Weights of a small encoder-decoder audio transcriber.
Model: 4.87M parameters, encoder depths [16], decoder width 128, decoder layers 10, decoder activation reglu.
Rows from block 2 of the audio encoder of a small encoder-decoder audio transcriber, named by matrix and row number. Rows with one number belong to one channel. Each number is 500 + 25 x the weight over its row's rms, rounded and kept within 0 to 999. All counts start at 0. Numbers have three digits each. After the name is the row's rms in percent of the matrix's.
After each channel's rows are labels from the 100 clips, of 14976, where the channel reaches its largest size: "strongest on" is what is common among them; "loudest band" is the band of the loudest frequency at the time of the peak. Only what is clearly more common there than usual is listed. The data: short read English sentences (LibriTTS-R). In brackets: how many of the 100, against the usual share in percent.
# filt: filter width-3 conv, dilation 4 (encoder.blocks.2.filt.weight, 128x128x3, each kernel summed), inputs 0-127
# gate: gate width-3 conv, dilation 4 (encoder.blocks.2.gate.weight, 128x128x3, each kernel summed), inputs 0-127
# out: residual pointwise conv (encoder.blocks.2.out.weight, 128x128x1, transposed), outputs 0-127

filt.95 099:506523529541561532524538456467523483462505484562509484512492516518520493523497491453534500473530503490495508462497489523538504473494526501494530514486493519495523511536473508496488536448468514514523467505462485488504495535511497491475524480479478487528464505528449484467516473476486536529520470512525467476494517478527465455505481500501530495510475479547488493498538454517466523467495
gate.95 108:490531494490489479473463484499509539468529478505489510523487497520470494469480507552525549497463463495473489459475530491487450520506498495488447498491486508483502427471511501508493525501527523492495501480523544513544526506492465466448475486460490510476502496509496539487510504501527510488510512483511501490471550536526443514464526495446501499536505529492514543521500461505502484550502
out.95 119:548531497489491464506516508518497480508455491502500528452465515551524475545495524481456505473525494467510483471541483526517473512469518482523512501519537457497515539522506525511497483530526502509500489538503449498498522485517462503526482514514493481524484505495505508514477512490494540511471523495495472455497505525495433543521485462535560464505480448513495517538536504533470505485497
strongest on: voice: male (77 vs 46.2)
loudest band: 250 to 500 Hz (47 vs 10.3)

filt.114 095:484477517497509449489505491521510484462545473500495482479488462515495484504498515512495507483478527498503479544470524485461531454524536517548541467487462506540452501500532484484513493474476495449490515485517483507496498514552462467483466477478557484556495470515512516442494477497506466504492518484486519501477515487462497560482517506525538527476494494494480546513509469514486481495471
gate.114 101:523508459510527445477526523506537494528488496539495522545489500507533490483508533511515487525460523510497477517494515484531506527496487540520458543461496498532498492527461534510523525483545478479506498543477494536537488479500552527560483479507489506455498520521514513503485501510517532502507471507488518520500494517489492566484448466509502499460523539531463545519509514485488500518538
out.114 108:510515517483479502495532529521515535485517519486475473501558549496514523484517517493477482472463512488496510490504530497487491506468533479537466538475471490465497493482496527547508495488470501510512497505465459491497511457482470460456473508508506470560509501535469432466497535502517502479491527477488507496524522459521493490483529522524553497487441457505527533456478491513472503506501
strongest on: voice: male (72 vs 46.2)
loudest band: 250 to 500 Hz (27 vs 10.3)

filt.110 094:482503525510495538517526499513488473520492513475495507499515510530453531506509499532523536524481566470485498490532484510533479558536533480508504496535472505480526547541486485486495469496518493441469474467483507494456483501469479480501503474486536525468478493441529525464499482503462502526511536513492508529473486542503496476498506480502491517520435482468500490514506489442473510512534
gate.110 094:536522522500540468504499480500506542465496461487522468531482471448448466484535534473506533491459458504522468563496471527488526481477481517489527484468504519465520485493494509488492507540481524497518519511499472498511548462500532503529474480523479517476493471490528529498470480515488467475482525478465450485516498488529518481507494482525525495512508535486500515559472509493494543491540
out.110 093:485483482439443502507512501467495477524509473496484482500492470537521515519478519529528514466495496504471503479509476475477527540480505518488508446511513460519523516498501455488487524491456513537532516474536527515471504545497476463498450523511515482493535516456524520467508476489499444493484488478509496472515475501522521512479525568536512515477516507500459496480477536509519556517484
strongest on: voice: male (85 vs 46.2); the word "of" (27 vs 9.8)
loudest band: 250 to 500 Hz (51 vs 10.3); 500 to 1000 Hz (31 vs 6.1)

filt.55 095:518511511535522509495471535499543501484556514530498552482473485474494507483476468490510538520491525495476513449553539483479519473502475532484471529520530492508493498514496508467492513440510479542489513519504492498485497542506509494483461473489526498555502521455513539478475491475514509488549445544513497496503495525522490465517458461516460495490467496511529523485521476491538478472494
gate.55 097:482522517530462527489534510540474480532505512553475514473511503500497493509480510498508503490448508513466484536494503479492484487509480463453511477521517505527508527518481493543460554504484478479449500530532523529535479434486479517514497544516494530495481494515510482521474526510497496478461525508467509492503498513496457500502487536469507457471488505488488508477499549489581531531528
out.55 108:488512493533523522485511521508506537485545550457524495508472517519479522443489506491511503497497500525508489478466506492469488513473506495495456493489534568511514473490446496510523509485487493458524487484507491477532530501507488511498505499476504500585535519518501508471479501549477475523556486481509509584472471532478486534513542530471498531505488514505488522460488504483502506490513
strongest on: the word "she" (31 vs 5.4)
loudest band: 250 to 500 Hz (26 vs 10.3)

filt.6 100:484546514518511552546490477500528500494468482494539450507500506513499467486457528514466473509514514463502520496463502488497509475503507493507535459493471497522458500542469521541491517451451492497507542518535489468507552514477499503488504500494498515524461500474508534461516484478492467499500465520454529526459511485479536481491482518524504491570524512493521525487490497534512477455517
gate.6 095:508490529508530498505506500461501525511479488490448511524435495518482517488491469537498560442529536432541484484507515496506526466487519488493494512500501532470524504500507484499485487518445490528500480463509518508480492532492543519525486463513450536530489519485507496481533473515440531466499492528496487530453532452492521519519538496528502499506487487514480525532504507532497496471506
out.6 093:484512535532542487536480546491526475501469481523505519567494479521468503561498477532474465483492504507505497513484519566506483492456492488532475494519508506522470491490514511484472518502525522481449487501520533522513543532495508503516485544530509467492490497514507498524462503529486518554460546498506500500523536478484519491506465450518489480451540488493492534512506510512475504453523
strongest on: voice: female (83 vs 53.8)
loudest band: 500 to 1000 Hz (28 vs 6.1)

filt.64 096:490520529516493573477499524510524553478473504476478483524452533488500523468522440483513480552489507492534520497491480486513494451497486465528501546510520482501490507522511445485511498468526478482517496525478526490438529498508490464521502483488508536506524502512461503525560480509507468529543537488521491469481512510470476502484487490466535515490501515484524506489527474514555514491505
gate.64 094:495500498542465492492527472519487511487449497495519506491496523516525546524462564520481528506520493495482502476540491484494509510509489512487516525545469459535525521538499448465507500507520478489474457536490509510483493459545496546508505515506459528453527507493486472498547482480490517514505552518468506488515483473512537520481436487498510505536516507511475493481513491438517486533525
out.64 092:471489466461486470520518513505504476535506485503539509480489510523438491529517497512462469540516477490508531466489494510521495446484505493526487462514552522483533511482464528522475507471456488528484487477506442507523480556499527482517460513485523522454492526504495504491485512507520519452518466465488497489485504487461509473536523483492553483546521459514500474502483494485495508452484
strongest on: voice: male (88 vs 46.2)
loudest band: 250 to 500 Hz (47 vs 10.3); 500 to 1000 Hz (36 vs 6.1)

filt.18 105:489499480480527512499516541561487502561481520509524479482495513487458467531441518520532445504497484465467510444536442520510504538519511463479467511522498505500517502523461452497493496479515496492519522499479520528500520503504500525508523514515507497549503527467510465495503503500502494511509542501491509522465496536455537483542507511471520519539491492503455471481496482456530496492533
gate.18 103:503508517512546501493495480512501482451522474513494529499460503531490510503468496538489494552512489471515495472453464456476496506561499531525516542542505480507495511510493538492521477480483512495495523433456483470455448476514522438510492512430515487498529533504476523473443495501507489509498516514514518485494496465514507516484505508511469547481512492501492485486502517469465510532487
out.18 117:497515474510498485508541532476475508520458493523502513480519484505482494479497508482542509516472471527468455516497510515507471532511479518511509521524447467505456476520515467528494480450495485466495483508514476511479553514530487552530526472495546467518484516519518538536499489452479487493522530480469490494481488536519513463521500530565517505548480497462468454542524485501518499489486
strongest on: voice: female (82 vs 53.8)
loudest band: 250 to 500 Hz (40 vs 10.3)

filt.11 117:485490447551461491491551470509516490519493512510507523484496516497496489496534475477549480544471545487485490468503517467469491531494494492487480519475517463515472458552478493467518477480532529494463487495501499487529488500495535509489496515454483469512508488496492469478516473515454515464504550483474495518509501498510481502451446477487477545529461508520542535487485547460499487517483
gate.11 106:486517456531495478465527468515517514483514546467502480490478516459525486498482518539519534509468515489508485484479513523522551447500541536537496510536462496491535478475465500503489477521440466495527491459482505457482513459482493442510500541452504494503526493483516489473546519505475494478530518501509490456498477472506506493538504478498536515491477500512515461516499488483505499561498
out.11 104:493526487465493441505530461493532481487470499463481496511487548517504481497502504505517514539468530490450457509474511462490509546492503477477476512464509533505503543486478497493537533519505479515533478470526482556485513502492518492485482505481509515490485510516473529494459495490478496492457485467526532508515504507503483562556533463444525513503523488471485533523510482483533452475486
strongest on: voice: female (83 vs 53.8)
loudest band: 500 to 1000 Hz (31 vs 6.1)